config.yaml
norm: "rmsnorm"
head_dim: 32
inner_norm: false
experts_per_token: 1
projector_hidden: 512
epochs: 16.5
Rows from block 12, named by matrix and row number. Rows with one number belong to one neuron. Each number is 500 + 40 x the weight over its row's rms, rounded and kept within 0 to 999. All counts start at 0. Numbers have three digits each. After the name is the row's rms in percent of the matrix's.
# fc1: MLP up (model.blocks.12.mlp.fc1.weight, 1152x192), inputs 0-95
# fc2: MLP down (model.blocks.12.mlp.fc2.weight, 192x1152, transposed), outputs 0-95
fc1.1030 121:511559498484491541432469509507546554478522476454528471555495481564480595439517508466476525507514488444497524496434463525492614525581458580512491516466548424410526474622495467496505508539488434476481512466480496531528494529482530447478505586463468485529506510546497583504466489466480522492
fc2.1030 121:499420488532498478513555437541502539500507452530476494442489531450531493575563481540496486502535490498507504475577551446522453488537492536447533434487457558522501426424555516433543485440505533470535471517506515459469539544486469525470565468490491516464491508470466474502526526513568486462
fc1.1031 104:454580568444465565542451553466498535512511544533476497505512540543505496552525442579529515567530454508515522486580452485531457508593549488457519488504518453560535521478553483487446478543535526493385520486556465499582510540505526490501497431495411425545517523493509488507540496518452536504
fc2.1031 100:499480507570542512490568465508442504485451467484479402576530516514470527552479560513486448530451556501457534475513454505505552472455493527511541579514555463417529537445484521492463476503462599578476419538497528518531466516485471568499481518505513530497541485473581492531444441509429577516
fc1.1032 101:449473487514458560499485470510471503486511462509526441523535519513503465598506508576563541547501459551487558499462486481506512440524425477422469522503522466533504483471577508505432479486560492471495443574500521473524490567510526508461511503457502482504478529457463534585539475480521535477
fc2.1032 103:436545509510495461483561499551515558502484475440501491519478395435491505571486538507419452485518536461512476498472486447510510467524522513512492545510460469451490461502560460518538512533426478491458485458454490440475487472504496471525452543536472540565505479472520493471435479438501531526
fc1.1033 098:566500470546505478504515492515605546497501439498438487488485393456538506435514478495524496492487486544512417494411507572535535496507507508489477560485528566386471488573507476482541530449461464487478582483491489435447511490521443461503506537510485463509484506500503539499577478513587391432
fc2.1033 087:470536499524471522512530499492499555490417461470504446507487502506543549423520474534498499487504490501490422417444428494513563468489572492636452580514561542458454526482525452493433506521461584502530526466556457496492510463521421553477473479517470510486525514510578466502539457484506517552
fc1.1034 095:489508522473518490486406517498552585513456527512480484523529531446515529487479516406442583508561558494473463480504498515557534509497477499495476472499534442440539522536464518490469570510446496511547436559498531402476437442510492483392481471459533483514453426535482503441454464527479442565
fc2.1034 090:508521516578504517489522463478469446506492457511435456530491509504501496489530477531563471529477498495518548518453485534479498400444557525472474545525520567456517522450494491463517488437553584538547451541553443490477513535522487514561523486495458491476502538430475557518598454523497524524
fc1.1035 103:453517513528501530499457493455479479505541448480591504447551588452525504497491516514479574627513414513512572491441502514504389506523528557455488473556537531541518477553557477491520485460465450453462525462476526472513574470561558544461509446500523540479462519486504467466486526503511478485
fc2.1035 102:494449536434464522513510505571539483470463575424466499512517465540510438555454465523538444447475508486480476447502571456473557499488469525471491554479534450509466468502528478474547540536557536505495504557510447413500503518538454493559447507473442457519493494518404523521487378489477427524
fc1.1036 113:489503480536500539530545413557508493466461478503434422450437452556463474496459463504483447505494539439490530480518549524508420527530501565556508511466463504550533421406480579565501483524491531545507558512479521571588534557522487534543527486456511537496473540462498475490493519451488520511
fc2.1036 113:501523481557486482426541532572542540529487547517447414468384454534486516504465487523522458465479580446467533532500617490522444473462541569448497513445457495469535470441442539537574446564508530564532462553477462487462483544447383502561445507457527421488487520556448529516547527434541508523
fc1.1037 115:600485486501522552498514570480500479464560454511493490489513500516449490504535533472467506490452487549478560508549477455486500530514494470530494543475505447489503476500481510545391467489551460526499430543429502534484415497447584419537481563467521476484550416497438508513489509426465501408
fc2.1037 114:524510527502523451503442561452500491485547462479487505495541455522427513512472516461458531504437465554513551486535459546532458495494491516570535504484539502413538477503435473549416476480476459556405432551479512496501479531468530439553533568508512498526578449506468543469508523473532503537
fc1.1038 076:552549490522495527475510530485514522481610429513459534468528524426592483490541514524485536547474477500495570505496446464544443494491491524520458487459458481487464510563523486460451489479533396477502485538490502556463471500582482464565439495494520474498495480519476529507468553483465436463
fc2.1038 069:524546561506517414474567449439458485522443466526434461467537414507510530450488471455447437556475515501535441491532491546489518494511501514546478540478477524427455466553496470532469449557485548533526485427483530491485494491491475530537472570518540475484514556538546475477513544445507532531
fc1.1039 097:487480539491493509544449477522475547460488438468528502426525496394470469514532461510458473525592505509408441512566570573544458547542491475477527469539474559491489484504556538478527486484465513489511494432390462486478542472540526425463531457536421504534478463506505472511497498488497436444
fc2.1039 090:528539512502488512487510469522540539509452460482496506436518506460530458437557464460465485569556508496433535418494528568530456528524490575528562502496482434476510486526545491455553481510475493541501439468434478472506471486496507434431524433563512508491559465522511482472507535441499464460
fc1.1040 055:543488490473522549551463529494431464512503487538468453424447573524524459542492498493545528496523514533555491558487539512441505515529498448465517414465422514574457538493488482448502465504532492511578564457480492506506541567438497537610535508482540472468485555504503527492593478506500532528
fc2.1040 048:465483581505446530485505410470438516512467528529480545452533495491506536460516505492460479528562517434461485394572481494498493557509486495580563492474525481504542503508511482476463521467430531536576502466520468443512555546408500490506576443494469513444505547508517447458545512496495594530
fc1.1041 094:455470456526508451500478459485464511541533558594494497438445546536474504571462530518576547550492521471481531474455550487478460407512466475477474501500481470525557454449505495480484488518442442529424512540475621476549467516514494505548444497520593601511516554447515498479467515540542532507
fc2.1041 092:542572499492566535454464526500574551559447501594480495560502411472515549513512517509437491457532449509523474450469536571503489457511547496496478611504611461442520558495441466515472510544458514532443480474518518489515465532467537410495484496493424440536525423491514513551489465457494508532
fc1.1042 068:522466464503533479575508518458424467540473532506445482513445461521517500525510460474465436409524562506492463510574450542505546556495489451620494519472441526497441566510495512446433494545490517631464476500542489498481454494440502515520436544441558528541568539516566457507543523476446531473
fc2.1042 060:520449548517461479546471505425503439460512453486521552444542439565510548573564513504495496503520490487483500424506451468466507523489486496526581522456469492476517483518597424494547491438586514541506544553503455432449449455482512464432475578499499487493475480461478484510518537509533488487
fc1.1043 095:509492502561542497485500513458464510513470533558487590436467494551508435516468439450571508501474496546469540495522483526467486465467579455418525538501427460517566544501527492536498499482454436537490558524565493374446487508444510483539492499450482417534506507434458505550575399511554514515
fc2.1043 093:461532508471526476452512524505493515427456525505446549539500454407466467544482524524449452498435540553517514459529534423450536458551522445424462480561553511519469461489481512491490471418480485501559480565458505500464523382546549553498493482465457512496451540478476514543528414514521521500
fc1.1044 087:493546487420460493471467443513457549543551529473518447531468450500532482551398480536554460519508480481507489487573556418506488499507420478501445508521461465463454463476506478498565527482560457515511478500484599442510519497535511542496460498517553508506527508534432515490495575504506483440
fc2.1044 085:454520427509473464442550506463487527538511578512436538525487489486450476458481539557555483478501590480469523593571524526474515461478441416482482505510547540547534454485499537500560468544530534403558532492464528559455474429507453546469488545460514501507471545488471494522497514566459525523
fc1.1045 107:561514500532471538506533560565544460521492470465449470516473475481578533500533534506491536463471454541543546459493410513493495505482575458477452515505497537491467493512501524496458402549532461494479518500462463552444441467489542457544458459552530455501508511489541545578466516470521440522
fc2.1045 106:575436466544571556567540521601532549513502496473534458465526495479514563459601520517507455440500534502488458511490516508527488539500462432549518529473488545536471541510464481514509491516519519545491584546493507489487466496465577466461486503503509435542507390494619575535535488476529484546
fc1.1046 083:502525516504524544503429520440471514551504504525481500499493495480534543474396463483513557497513497519543488489511456497494502484513452446538449489515532444445512556574446446485464552484504512529470524519532483340474496500516539540564496500485499415555506457592522487470510427532509490538
fc2.1046 083:520499501516457530521579505494452432532508537505462529424515482469480503422529504507456469506523482486508540556484554554485541487440464483588474600429438493483491472574548457533558502542498500515589450553499421491474475515485549494537470478483439501484477517507466497478506503470465506554
fc1.1047 098:578485499530535519563426556489533524595486513542507516526453516461522511535514501481543495482538502520544475527477494482481469498503518425501505524458481462528519604464472468489560512524493492530478587530517491460461441495438511454485425480512549416492534456454461524400474465475490496514
fc2.1047 097:429435495475445411511510476462437467455531522478496580496564575504415483494492437535526479520510555441431461491475521504524485472462467540542469492528500565586491488454545526490511496502452550524518490508522475526518511454508550515490494546433506527540446531468424473514541475560494505473
fc1.1048 099:524499531519478446500557475575529537501453489478457479479505473483500521466564494558512500482510549475437488523510538571574484441478472414524497483515543565552501474514511549478529458570476499521514417499442493539478490467514545431389551475477468506529529494494610485524526531451497493553
fc2.1048 096:597540440533502510542532505562501541488486531475514490455505553467518562461567460527468541403526489520435516517504492551547493491489476434573493499463521498487462507553506484476554508530516488551571379518516488458445492501459495494467504517511518465529513417545538473504433509479489476551
fc1.1049 102:521513525503469501507527558500477498459512512490439527465525465500459489517539479495461489474468487510426569425584456547537479591585511491536486497510496518521492448531530578517426443551477482526426490509442505560475486443510574482506484491439524550493518491544550446516479501417434524469
fc2.1049 099:560482576548578523465548468492480513448459536455477460456539419489518569460551514507429458500445489487445566418605453521497517524547453487536502498477536469485485453570523493526451501503493484565477468507445494457478453497454558481523533563519560507550544448532568450452421554440485581508
fc1.1050 107:519573539451408488415499508465470440534520526497534520489496477484582508457464447523522526477529427513513478475546486443485510488518544427419488510510470457548446504472553508463464488415476478528560476573485503464404476471494462496510500533534543454523495428496443483553490482588490474516
fc2.1050 106:531506543592556539512611540546511496496511491522448426454568450471462484550518577500484493528481549537524593552464536533463532482450485529436507549482510526510537481537457476556519413508506571489464513528477438502490485561453561494542460494468462496413479562483562501526556455471465534573
fc1.1051 112:497537520400463494495454530441444533513515474499575511523529476451545493526529480519550518557486435546603517551529467481514439452511393463437491531477500472582445516541537471423510478501527481522496432555485524433530502485530510435526515477499412457585544510478457587494518544517529532522
fc2.1051 117:471605472451430567508504567501461561511479527499544479543505516451531526474490507476496481483464459551502508475465459500469529574471483485513463497538529433541465494540472385511508518457510502408492488474472487520548495424509543481469507496529486513527522524548492504498507477482447552563
fc1.1052 107:481552539498499545482419505504556496504540446413585487522512455498554568534500462526458575524515436496487521515455525470486464515514511589517516513490574526392500497493528402449539495435513500467448529442505512476512528537520480497494542549549494501495500478479513536486481556500566498541
fc2.1052 102:510521514551440529488514530497458525454503457458522482593513425502529522520506498470382492471522490438455526441545470450500529422494454492490491513505563514490457510538514448478455536466534537487579518542486549532519554479483481468486580524544538549593534521487533592448499424473452517500
fc1.1053 091:472511527533496425548530498493546476469524531446525522542514547464492516534447582564527510564440451445551496456453508432468517506500538545479535475500506564489538431551491514525551476510431480446414524516527495530482460512497526556488484530533519491516475582488459552484431517485520509527
fc2.1053 092:506470447497513526548551476497501531484509452517497500476529500493533426446536502507505473512506440489556425539413494552480471542404511515510438620519506504461458572533496454467496523513495516429490449548541469451489457562463467437539473542512487452484525434541479472529546560449491428456
fc1.1054 106:553540539542540491449516509532543530480502490496362479475480505462499529443520458549491540479537548487442522525495553500508481510535460524548486458458475485506465474513489517482479462458432487607465461570476484493442404501463483460509485506441550477438528482494510545473548473443515508468
fc2.1054 107:547522531490433522543461528469499537512481462483492462467483445532548518490504468428470482495446413527547450454487527486526569539495456463544467517498495505460399467522505417561501502509504501493515587477543552451480508474474463541512538561513496472588538482522498528474520493446513483538
fc1.1055 101:486548434501501479459558530426537395540491506491532490479465510559482507464465502499491565520526501548550496545479507513429582516491548564420529515520480578502502502499492514466466508462532528444484440423521460458507528522502549556525531560559458433445483556513485482576558496561522504544
fc2.1055 100:497486516525547422467557501475465488495494499527524490544452462532497551560528604591479528490443487467513530405534517487433555513496478510589547517465515512547524500478452440483524473498497594584546506568533537485448505516448473587537519537547552462474528486516525477515459470574533557590
fc1.1056 111:506528527464533546536474489476414542443544401475470504571551498489552526542504472495499500469485466416485481483492446496523487459570408524533442527491507459496524541570505505480439530542405462558480495581585521463543482510472482485500489500488486489569571467489525567425527452449485556541
fc2.1056 113:520545491506498515488484485460528454514439527511514448515483509515494536429503473437489467513475512559445484535496473515482537553483607475442566467473468533480523508485469510448489476464536486544488491498524492512489443484462469487504504550485536504511480519425500454566525456496499483540
fc1.1057 129:504570447494504510518537465460509558530520500475515498501466496545491455447482453512569500523544529421487603524473494474525442497547561475549503539454476490551513500580524478544542446593498514589484575490476468462473472528489516499551464568447499493562502522476480560551484575471473541491
fc2.1057 136:482539453474404459424529478515503505528491525474514487490491495507513555578541469519539522485500455426483516477470575540591481470467528521511472497451486491477442430460486496561515492527426458503526518507520488476497493572532482502494496444472467533514451471525503483552461497490470543503
fc1.1058 038:463461459539568511512480482485527465521495429548507521511518531481456506445530511479478485530496533551553446581497518480473465513496452509480517533482478494486565566476402498530452499400444421519492433604478412517467525464513464547524467493490529475496465540484485424471531426470561499455
fc2.1058 033:459534516532541551493543493594494541466474497464518494479465554476577496542496499503459515431538429510475529459467500444544516483484496554582522496449519409433471514444550457507470509433515480543492525511475559454483494505528480574463523433515541483486461443576530497512460536515474451443
fc1.1059 021:554515477476440459501499489457470438533490461472505551497551483490456502516527439520522530482525427470512497501478472454536522557508528491481435500444548520522483411510472544480443494573454485480462536429454456548512412505550499380495512486580407431586535542534480530496496560524498427506
fc2.1059 012:523523420472434417526577539438466464495502570531503422432506453491471527406519494453530558415481497489531436478432391549467535526525485552600498431474475531512442468450468522544480480530426501541523470522469475583452459500517536525433455549480494540519490488519573511500550543534494516513
fc1.1060 100:554483546543513485491485537522499554441494502443370486536543504421485471497481491515535537486524550461440516500527474533505540450478430432523433470513502464507454463486451529527481505475492557488557498586492450526467448451532509493489458477487539440488509499534443573396505445518491499505
fc2.1060 099:594495524518514565542468488516501567519501486497418477507514447472576462469477511439463517420486468524539502470513495522555507512466398502549430514497524449451458478529449445539481538537506526475525535527554574467518506460520497509475492533534539460588596463548502555467482493448450475503
fc1.1061 115:533465458540477465459538509464443502476567488539514565515551524482463487501508502549477359443440504509511428466480449470491488503525518510526508549476538514491420493507564466593520479520428453552463550521492458545456530507466544540465496564499527490546522509487430474478480458491462509426
fc2.1061 112:497497458468424559516525471523479482557482487542563427505432455544547489530548559464457475458512493491538539545459543495452496522421594471470482586475471491481495480452524437524477537497555486455537511443514594540479458469520489514504507527507447541533498461438485522582456511524457511452
fc1.1062 104:542461506492513567527467538464450459538474442550548465471533468504514487543478456466509575566557446560555530539505495513466542547528445433459459519558479470528473557482464474482470525483519537532549478494471526420522538498482547505449545514550465455492498456551521466491573521541519504441
fc2.1062 108:555470482537493493481565515490462501485509529522502527454466468429526520473557503484487536434444468495519537547479509567504532474420444477506484505435524471478466498560432443498561530488475517483554431556540445418452509553422473464547503526481459469500522472569501467493489527446555566555