Rows from block 12, named by matrix and row number. Rows with one number belong to one neuron. Each number is 500 + 50 x the weight over its row's rms, rounded and kept within 0 to 999. All counts start at 0. Numbers have three digits each. After the name is the row's rms in percent of the matrix's.
# fc1: MLP up (model.blocks.12.mlp.fc1.weight, 1152x192), inputs 0-95
# fc2: MLP down (model.blocks.12.mlp.fc2.weight, 192x1152, transposed), outputs 0-95
fc1.1069 106:444523457439477450481494445477568556449530495504509530503538449484564577512540431450383469521548515425427476584517474471594487527454459543552458460520443402435418505509552456438486577542473441474533431424449568522524530475567443499524502528484492509557454449616543421479486613469507471385
fc1.1070 076:483488502486527440415490489513524543482545503584423555552562509414448500494467457547490485416560578508425490501565515457505642538496506485419528519505502365466451523612503494459508618420438456438523450518527395467423475566485453460490449597563463449493467486458457536431426378522498480442
fc1.1071 072:487435484505476549484514436590512473511462496452575489506486442509544524506461570391462497402586458446435539481459523485511444559431549575605522457504388481498560439464471533522545558473611580525568545424504572521609486517517469488439556471491491508490473561472521517570557594503460498495
fc1.1072 110:546540484535478589576511570485532437502546537464500453440455512519511479604510642439526489524412519490545515505432461475405502467484513578474511452494502554468498439436520454442477497527475514462424555466561579498482457491501553553506514507520542511532493590440527518475589474417486455529
fc1.1073 099:476476527514472455535405561412496555529546471508455574549472569499458554583529574529531508521432464480526539465561475415496525494517368426494454511519526474480441482503541408488504504419531512465448559542551480396471569516561435589578427480436444454585601525597490545452467443442519507462
fc1.1074 121:496528526384496522549412499508519491424532569439460445422523522480562456501506488451495603540528421548508459479468462568495437609448567567551464367541458473548465464511470433472438532581549477449470427428537546537575537473547558454524494394583553504424518466605576408483456607488501392552
fc1.1075 098:549535601476495550406472486509522463422490531452531443514547423555516452387483459486539499479469458418460541485596567450477456477511468591415491455587458486553521363478532567539481534447591524447579561436555516551598498450483556458433549593484515489442477503532456560547462592505437523541
fc1.1076 113:500486359517444479530528433534553454517517542473476526456379500546544495584424534533545505412501502498471537487416566515451547512446563492486511551542483574442496438513499530433617504535568461406512513480447531449399541493570558543552498579516519601492557597491407544551455526513563494544
fc1.1077 108:468446505512525469566492550550443515498461576499474447466453449514415449460368426565634534519478529575477566513527532536421448532573467442505487522560466505540621460398486504550561445463523451512438501578409427510532445451463594515513439490472543401464586489475418542511508459562518549579
fc1.1078 113:604448450536534520576422614466490450466528502485480473421530586454493412439525527490532471538493558602513434550495461476429456586495527491520552470576513483513443506447467476468423501407595551558506460520539422479485493418520587461557514517514560500456598472499475504537584517525469486420
fc1.1079 122:489582425481497500448468486519527530470507432494543569546455508504530537514433542418441533497557518481449489485439478602588524510550463557536475478390506488357487517607484407441579563470487427494514493534430548495502527542469455441489497416516470475479428501482557480488563512514550487493
fc1.1080 101:466537555506502437435460500491458569599508527598488535575543506516468503563463558398437517453543521471489602509563486515527514473430495341485468459489516462555534508503438517588601468527526634474528438599476456409521524469503511558490472463411455489517427498573488447469483431513470521629
fc1.1081 080:420509461524503445481456503398446473478537539557437614459459561548465391430493427480457575435529509559422522559576553476436456549460520488509599378469442606609523491425515518458570471427544566430522547482514498467447584478513494595587562541456484427483427532508435475575559513565540531506
fc1.1082 020:435591495539474567537362520487518492472493499524446507521530495464465484531587508528548535537467468493471445420603447444544516460606473481450473536555567486495524427398548522465490470536475476404420629527418522510421486437517505507486469393578544551439516532460547491468484494540398461473
fc1.1083 021:518467442515522530531473486551441478505451487501421584599490556480516521467545590421547470461560562559403434563560507525472509601468504534465510434467457561410561440523471533508464487530577437432472513542440514447486479545448452567490509432512428497456550413513511544480451581529555452422
fc1.1084 034:532498523503424498534505487505526542447490599584472510429437553465470455549574656460548564594430436533514429392417528482496519452511494518456513463473571492510510429469575456521492505560481582430506511499519543445567492459447467514415516510526517509449443572476541484498604566495392377500
fc1.1085 023:539474435470502471528487495475485544485604417558566436484462557500571453572496514542519506468491461445490505467452457522510425538500530485603506488446518446443504493485485475477518443492567414550552455453405524481472451475488476446583462546464538513510545476473448565530447542495478447519
fc1.1086 036:522478508515473388521563503474537431569482450565496520507428466404485522518486529557519465528480492459499431449437511454528511401455446582523482479507508572489469407449525512460588428560541444501417518531418554542553502458560519499518541423493380571637505556460510509503508586500534440529
fc1.1087 116:471453509542491498543482565524551605474512501535472589492494469535476529556444510598592478512507535554500594469497487481432623415490456459434459601608589487440534487529486506510525498488522524394487542487507429392410485507546582531518463559508437365475559465589417510462474441498487477472
fc1.1088 126:466481484551534462507454587463424466559423564587437483485383538525400473419430482504495611445492567501515474452519459551476542488474489414591429474506587530571520552418428537469389444575419525587558478491504495482524447491475458489558493448513549464534535545483621524487540397540532541523
fc1.1089 088:481492447553360475546484481486513470557541511606496492481495530513531482602514532574576526522460442468538517484466471455506480492469457344435425522427548492534429469451580480507504430537490511467498475557547465451480490529488499551508442530478482446555498577463442583584526486562530568503
fc1.1090 119:536536488439485531541584468517476381495555462493482456509424551514538428396447537474564565594393483452613483517396508548546494491357436483532419498503564515572472484466390529496430532497518471458558441491557485616576516560523420489638494466557543577478541537504521539461549426444544499558
fc1.1091 107:491521433526528550453494538440447455575538626583491510483422536605500556461414486428578547431470476475596527511442464484449575481471487493451463519500429435537504533519469444541563519534462497504480598465574538431544506599427466589551415591433554418498486558571470475429488469545519559543
fc1.1092 111:484551392400496539398460520486510532506464560461437561490515407596506427412457387523523547467449468505508436522548491459493476609495461581530523457482483392498458497545516533489482566436494431502539457526562448432527502491493521462533532503509439391526483480532368559563538581490521534468
fc1.1093 097:566530499554434537459526548458443446562577448583528502469438454553598550540565610457481434436417515576554595526500408463476446430508529418364472467458517543544448508504508422472531480537536370504438548584502555535427543468520505441562528464565502508612523500413556467532511495396572508522
fc1.1094 030:555470455436412414488556507491370445471545452539481503474601564435524464569578532512481433523531486413453447441547587500421504502540523495454536427530477524534421430447474559469455501580485486498540483479580470525500469430510515512594537426619407500518584494478543502488466543529426477500
fc1.1095 109:501442535441474463505526463521588530482518593599585523530460547534510591517517446505492466504559498504493563466493428424488574540482510473439468442492560462552509490417494555453478481534486410474579536528567502504449477511522474561467562574452433573498545480478420509442404531513530481432
fc1.1096 126:573502361485543460463476543483508430511462571414512473476437554511487464356489452466561433398519497569533353560466500615477484546470511582532563530443416514455440538514506490537521460501543513457538502472483497594459494456482409499431440554478549541409537515567412482570554508536423463493
fc1.1097 099:494434505528473403498476574443528490482467476488541579490492444551494494417504484558555453492434460425495390381566417435487487458561510493483461474631548538497476482475576478438476512476497498413456620388494478509472477386515537491510460485560523485657512481523502496492482533483533483502
fc1.1098 095:486467517603521522666586537463434528572491509526438497431453551553428440555491465601615511529423544514541530466510458528466503467474518361561460563507540550528492534444506501538478481556463516599394506440491426486465448535500568541601425436516490497531600516506538510429539483434428541472
fc1.1099 114:556494484538503555528467585498392522528580534611486482463447544452525519465500631465446571546443538572592518513461413551459463519515464458565398490458538488588543509523427475489385431550498417541527490567479557540518503467512552451589483405520599505492592513525630497436540412436546488539
fc1.1100 095:463519512487532533476444459448449568509514533562452497500548543542479494479461464475469553424561533479451544563585552473530578566523501529467530493483505486544484552526490484500564590509422442454517522496566495424506565538510430545493546558470383433411486499478446401425499517497425531501
fc1.1101 079:467483606487544393429394519511512556425562522558459494574614504559532497546497469542438486530378498440466465523604547431472424507521483410417519398529497438567515471465502492505561506460609432504428535543468518563494550479482542497500568484462525489524444564520450435455459599467559503481
fc2.1069 103:511444624504485486533533591510512430547432452505555493510563570441447463519528533514557609496417462529567465544540505411563533604441470367427515428527552567476410578463436509488518483421450518504479591531444398558475494535471537489510533466501488472491435457440502569504506463477445499469
fc2.1070 065:455504459585581520405461508498488558521523509542448525440499510514485531481488521429506527505471541471475603577540508473494571558539534513450517436489506490496474475426460484503471530447490476432548506460501563550429489501431511562469575518510529498496468584424469394475502581540607570535
fc2.1071 063:479442507486504509505540514538571506521522535452518503510526475579431550535526481493510535613539495461481548529476550534466458572532546551513545550528353365552543378462577508599490481522429462554352499436436451506537462563516522480488524500450470400488543480519480507581477546565482556466
fc2.1072 113:502492492472421458507539501467521464568535500479511503475561562364513492483538476503556468556514482542552404533432542518475452462456409535484502538493531534551483529527503489427571475493369528482536489619540467492460474549441465464386542452473475489461513486490490468452629467387471500508
fc2.1073 093:527554475497462554596413520537610504486430626384454558387427578489528489468476480453501504412444453499561476501500616563525582555524446508521474526457512495467435471523477483574484521587478489481493526476492592453449409492459522481507498607467549454597466502567448509508517482468432447458
fc2.1074 129:609503491452549492480469527436492482506527519499479470473466548504597450431489478482527496476498470546582423505475423542422534551542539458522465534558482516510487586527475467450405523568531486454452442476547537440440448400482595458437448522583573414487598470548495436512556535521535423495
fc2.1075 098:505510439575523499520492511429484479636490550603491579548440567493545488450502518501503530497499564444468433535471418534425525408449512480478501516497555534579531591386463464392489536520428560477482547506517475460489511529469489514585538472478479501491515572421516455478563470587546516543
fc2.1076 118:476540481506492533477479524546544485479459438472547503512451535498535567596538527605541513403495547591429508440509404479542448543542526415550473442427545455465507487465504473481521437460503497561483480568508477535480513554485412487511472421471547487479488429457565465551438452481546583558
fc2.1077 109:440552517477559467434511532446527501505493504482533577457459419513417481449462491487462457579388476517594476440473560448418503522478626541486570500525419520507514466568449532588482478427487438504407544445439473473456407461481567452566451506521464396503476444466416491559465516521538528506
fc2.1078 108:562471505538555496512534562448477458522492540524543532416470604528409422390491461429532478517426576522481462566492513564417444571503558399436550489559419527551498536503432584524411461499556469549472491437478520559484464396465584503484499547495578486503510515502556477551599506581498444456
fc2.1079 125:479470513545514524531536431485388438487429458512439459590505483522548433533466450528515426474488533460485465503546480462518528409465416505486556427514490536492486506364455541422475492452534646577573461512563541471568612531489459618533613509461488574506562605422540544498540409556510544514
fc2.1080 094:535548495508482547532475477397418484508513540498548490453500491449520478376480458428537535446463397483566543515403493613528489556436507568520482458423562553480481566627504411480476522511570488496451527436518577505541428499474552495445511554570503443576544446571542513487463624449462435502
fc2.1081 073:484500445484476460474509476549515538517504480535550401508550505535489552553483468498450539444597573493370445403531528480507540519547500472456428368514448456492464466438524485482478498451493484535651447504497478507495499542454408552484442539533592512540437532463453491490533481582604477489
fc2.1082 011:533457455454526403352491456540526600377469565469431584527503557468449479538554493478411460492562431469398449381544514465539525497542518568495543471565536560534520491552584469496566434455453465514473512470454435487518464508535522436499598479502471538580454446488447512521452492527515464473
fc2.1083 010:531554563556417508368482515562432474517525470468430523374500499522450503573472488439516446432586509486579551404483457545568460532510499495535468523473444532488538442489589490523569571539573437581501579511525496498438493489501451594451521445438367469527498546474520553472505482579501481453
fc2.1084 022:552511475552565554396516514504417490533554517554490527451536624437523520493539551476491524477580479472554585544493467461446363512462585520568476508402468425508528518475455503487495443570435511500567468542519532545479463520479555574541403430582489494383460494529563486488500504575521450581
fc2.1085 017:532496542511488427469520519534462513493522500483487508500525435540498596512523397409505537429425442561529468486503480565443549433464579583515470431395545552479523409545445494514576493514474493447515530488486465537533497560471482496457575482516433511482465555560475479509499543470607468581
fc2.1086 030:592511540535575517540492558476482490508499464493520484470563552557489504431546554439541509542522499531543503559477446499467450526463403392551575528485503523470493546491431462516460472441463384589356438468560497481465482453408595358500491527435519414479545461441516490543554508489533596479
fc2.1087 114:530577450526519556443523553502533557431460512476429480544506479445489554455488480519556423491443482538511530474415464534441576498568547546526494609533568451426487447576479472500504544492507527482484476574530336507442486509492594442576412428492420378518546421586497493508561439449467485491
fc2.1088 134:522430481592637582519532437524491514569394521576461519539457493589496456452503509483536469568486563469554559541466539578468468556504515513553520564491459485522584466465436608596522445546538574514521552472489534562533464509480524512469481564429526483420501497421518482527453529540505506471
fc2.1089 081:428556491487478504511504542471577571519403442520543546417516432453444479462518529487467450586490427574548493525412532531518522505513553494505543633536440482405475466537539497605476449495453483462468520404484514448463473471546566506560513534456418431584517477469444477595496551456506553458
fc2.1090 120:527539493455528471374540497552528565504501531526434445447508490489575549528500483456477509466559450547428485464537514490462574476550504517450456495476484455400462482539524521384493480443489437478562409526482537469419465491496470491478486447563504468491497428550490432576531517477572403538
fc2.1091 104:591562489554529446475491541566553579468424508503522469497485541469497524407590536526486563525568579550427520427511478543511421515556516412616574496570488483500548513509484494476474471468507498561539337529469461488432466508428434402417530472499592489502589393464577410546458494499467580525
fc2.1092 107:507442525434479501546542468453456468401531482472567509488523586525467467560515553606599390424517536499449458536521443456464490494531468484494548579438525517453521587510582486462484420530571608514430521543574541493395423509485450486482453612478540456548550386573538530559554481537458457466
fc2.1093 093:553428456539546522614529512547483568592574478433531473458505533516542534558609576498498451486554550562456451494431545503449503441535481467456466553470429472544484546487488489522637467608525513446505614530469459419478523467558547511447464450621483451479488427454537541528494381460458454582
fc2.1094 023:521527553496424449421555503470499527505475503625535482474423487426551492501539585526532534551586451486604458396515528505523523454564513511427549581478516512500498533488568520539514452511425550434582563552494567461445493498518475496431454461493466568414538530553454469559506488518482479505
fc2.1095 101:466521497441356452449494534507490498507482506450535519486478504614498536489546424475544565479530461411443518444507486538599509499471523541580518469457503493478482515519543441559499484534441476539474516416539459578563472563481470477528524442496455510589442496567512498501446578514431532493
fc2.1096 131:530551466478498560507505536468493451523570523490558491431478489586494490476514534503526438353526564483450468567499412558506516440464559482531495558406517449379520518543499461486502503597579475433518488497505485592503422477468455403553409608497631606547543420494522545462439527523385485520
fc2.1097 091:490427475368500504506432585457497433433567535491607515518517507573463532601488472460516545477451443539526523545516449434478476544465530507518573484534497488536504632453449467508407502448443494509465462459551540550593452556409521499556560535543464477538555450466490495512447526590417532468
fc2.1098 089:428453540502520432552483464490539545513412540494548608545525507503436416445498455530572505592445535476512359526459558485496445441474471505455592503527459532596525501412485578550505482457410566468430557422548518454544485568513392495443574548372454429499536518445435546484466514522496524407
fc2.1099 122:486566497526572491528463562455467528567508615545504510516461522495438480431444516448504504581516615434451494520490516588486494458522481423519470503475494482613555492514395514572470481587479493554482516482451379479569522476486577501505474495416548474452536565497503507435573409569428570579
fc2.1100 099:524465446458524443537496528537557559540495512403548493568533496510472609489547514527561565481531547480480560534509463508544479467482445399483594404538482619450541542492459542489458501484488481459382520449544542558445479484426551474389538518440481446547552413445556533557508505505569563506
fc2.1101 073:474484528553500437419493621455455549435523509464516583541525488505526442433512398569549613549415428439485535497587427464484460512512438486553530407531543503582442513564436465450545522414457536441556517521469547503457517479414487456482561549512542487408457485546498510454445589523555550487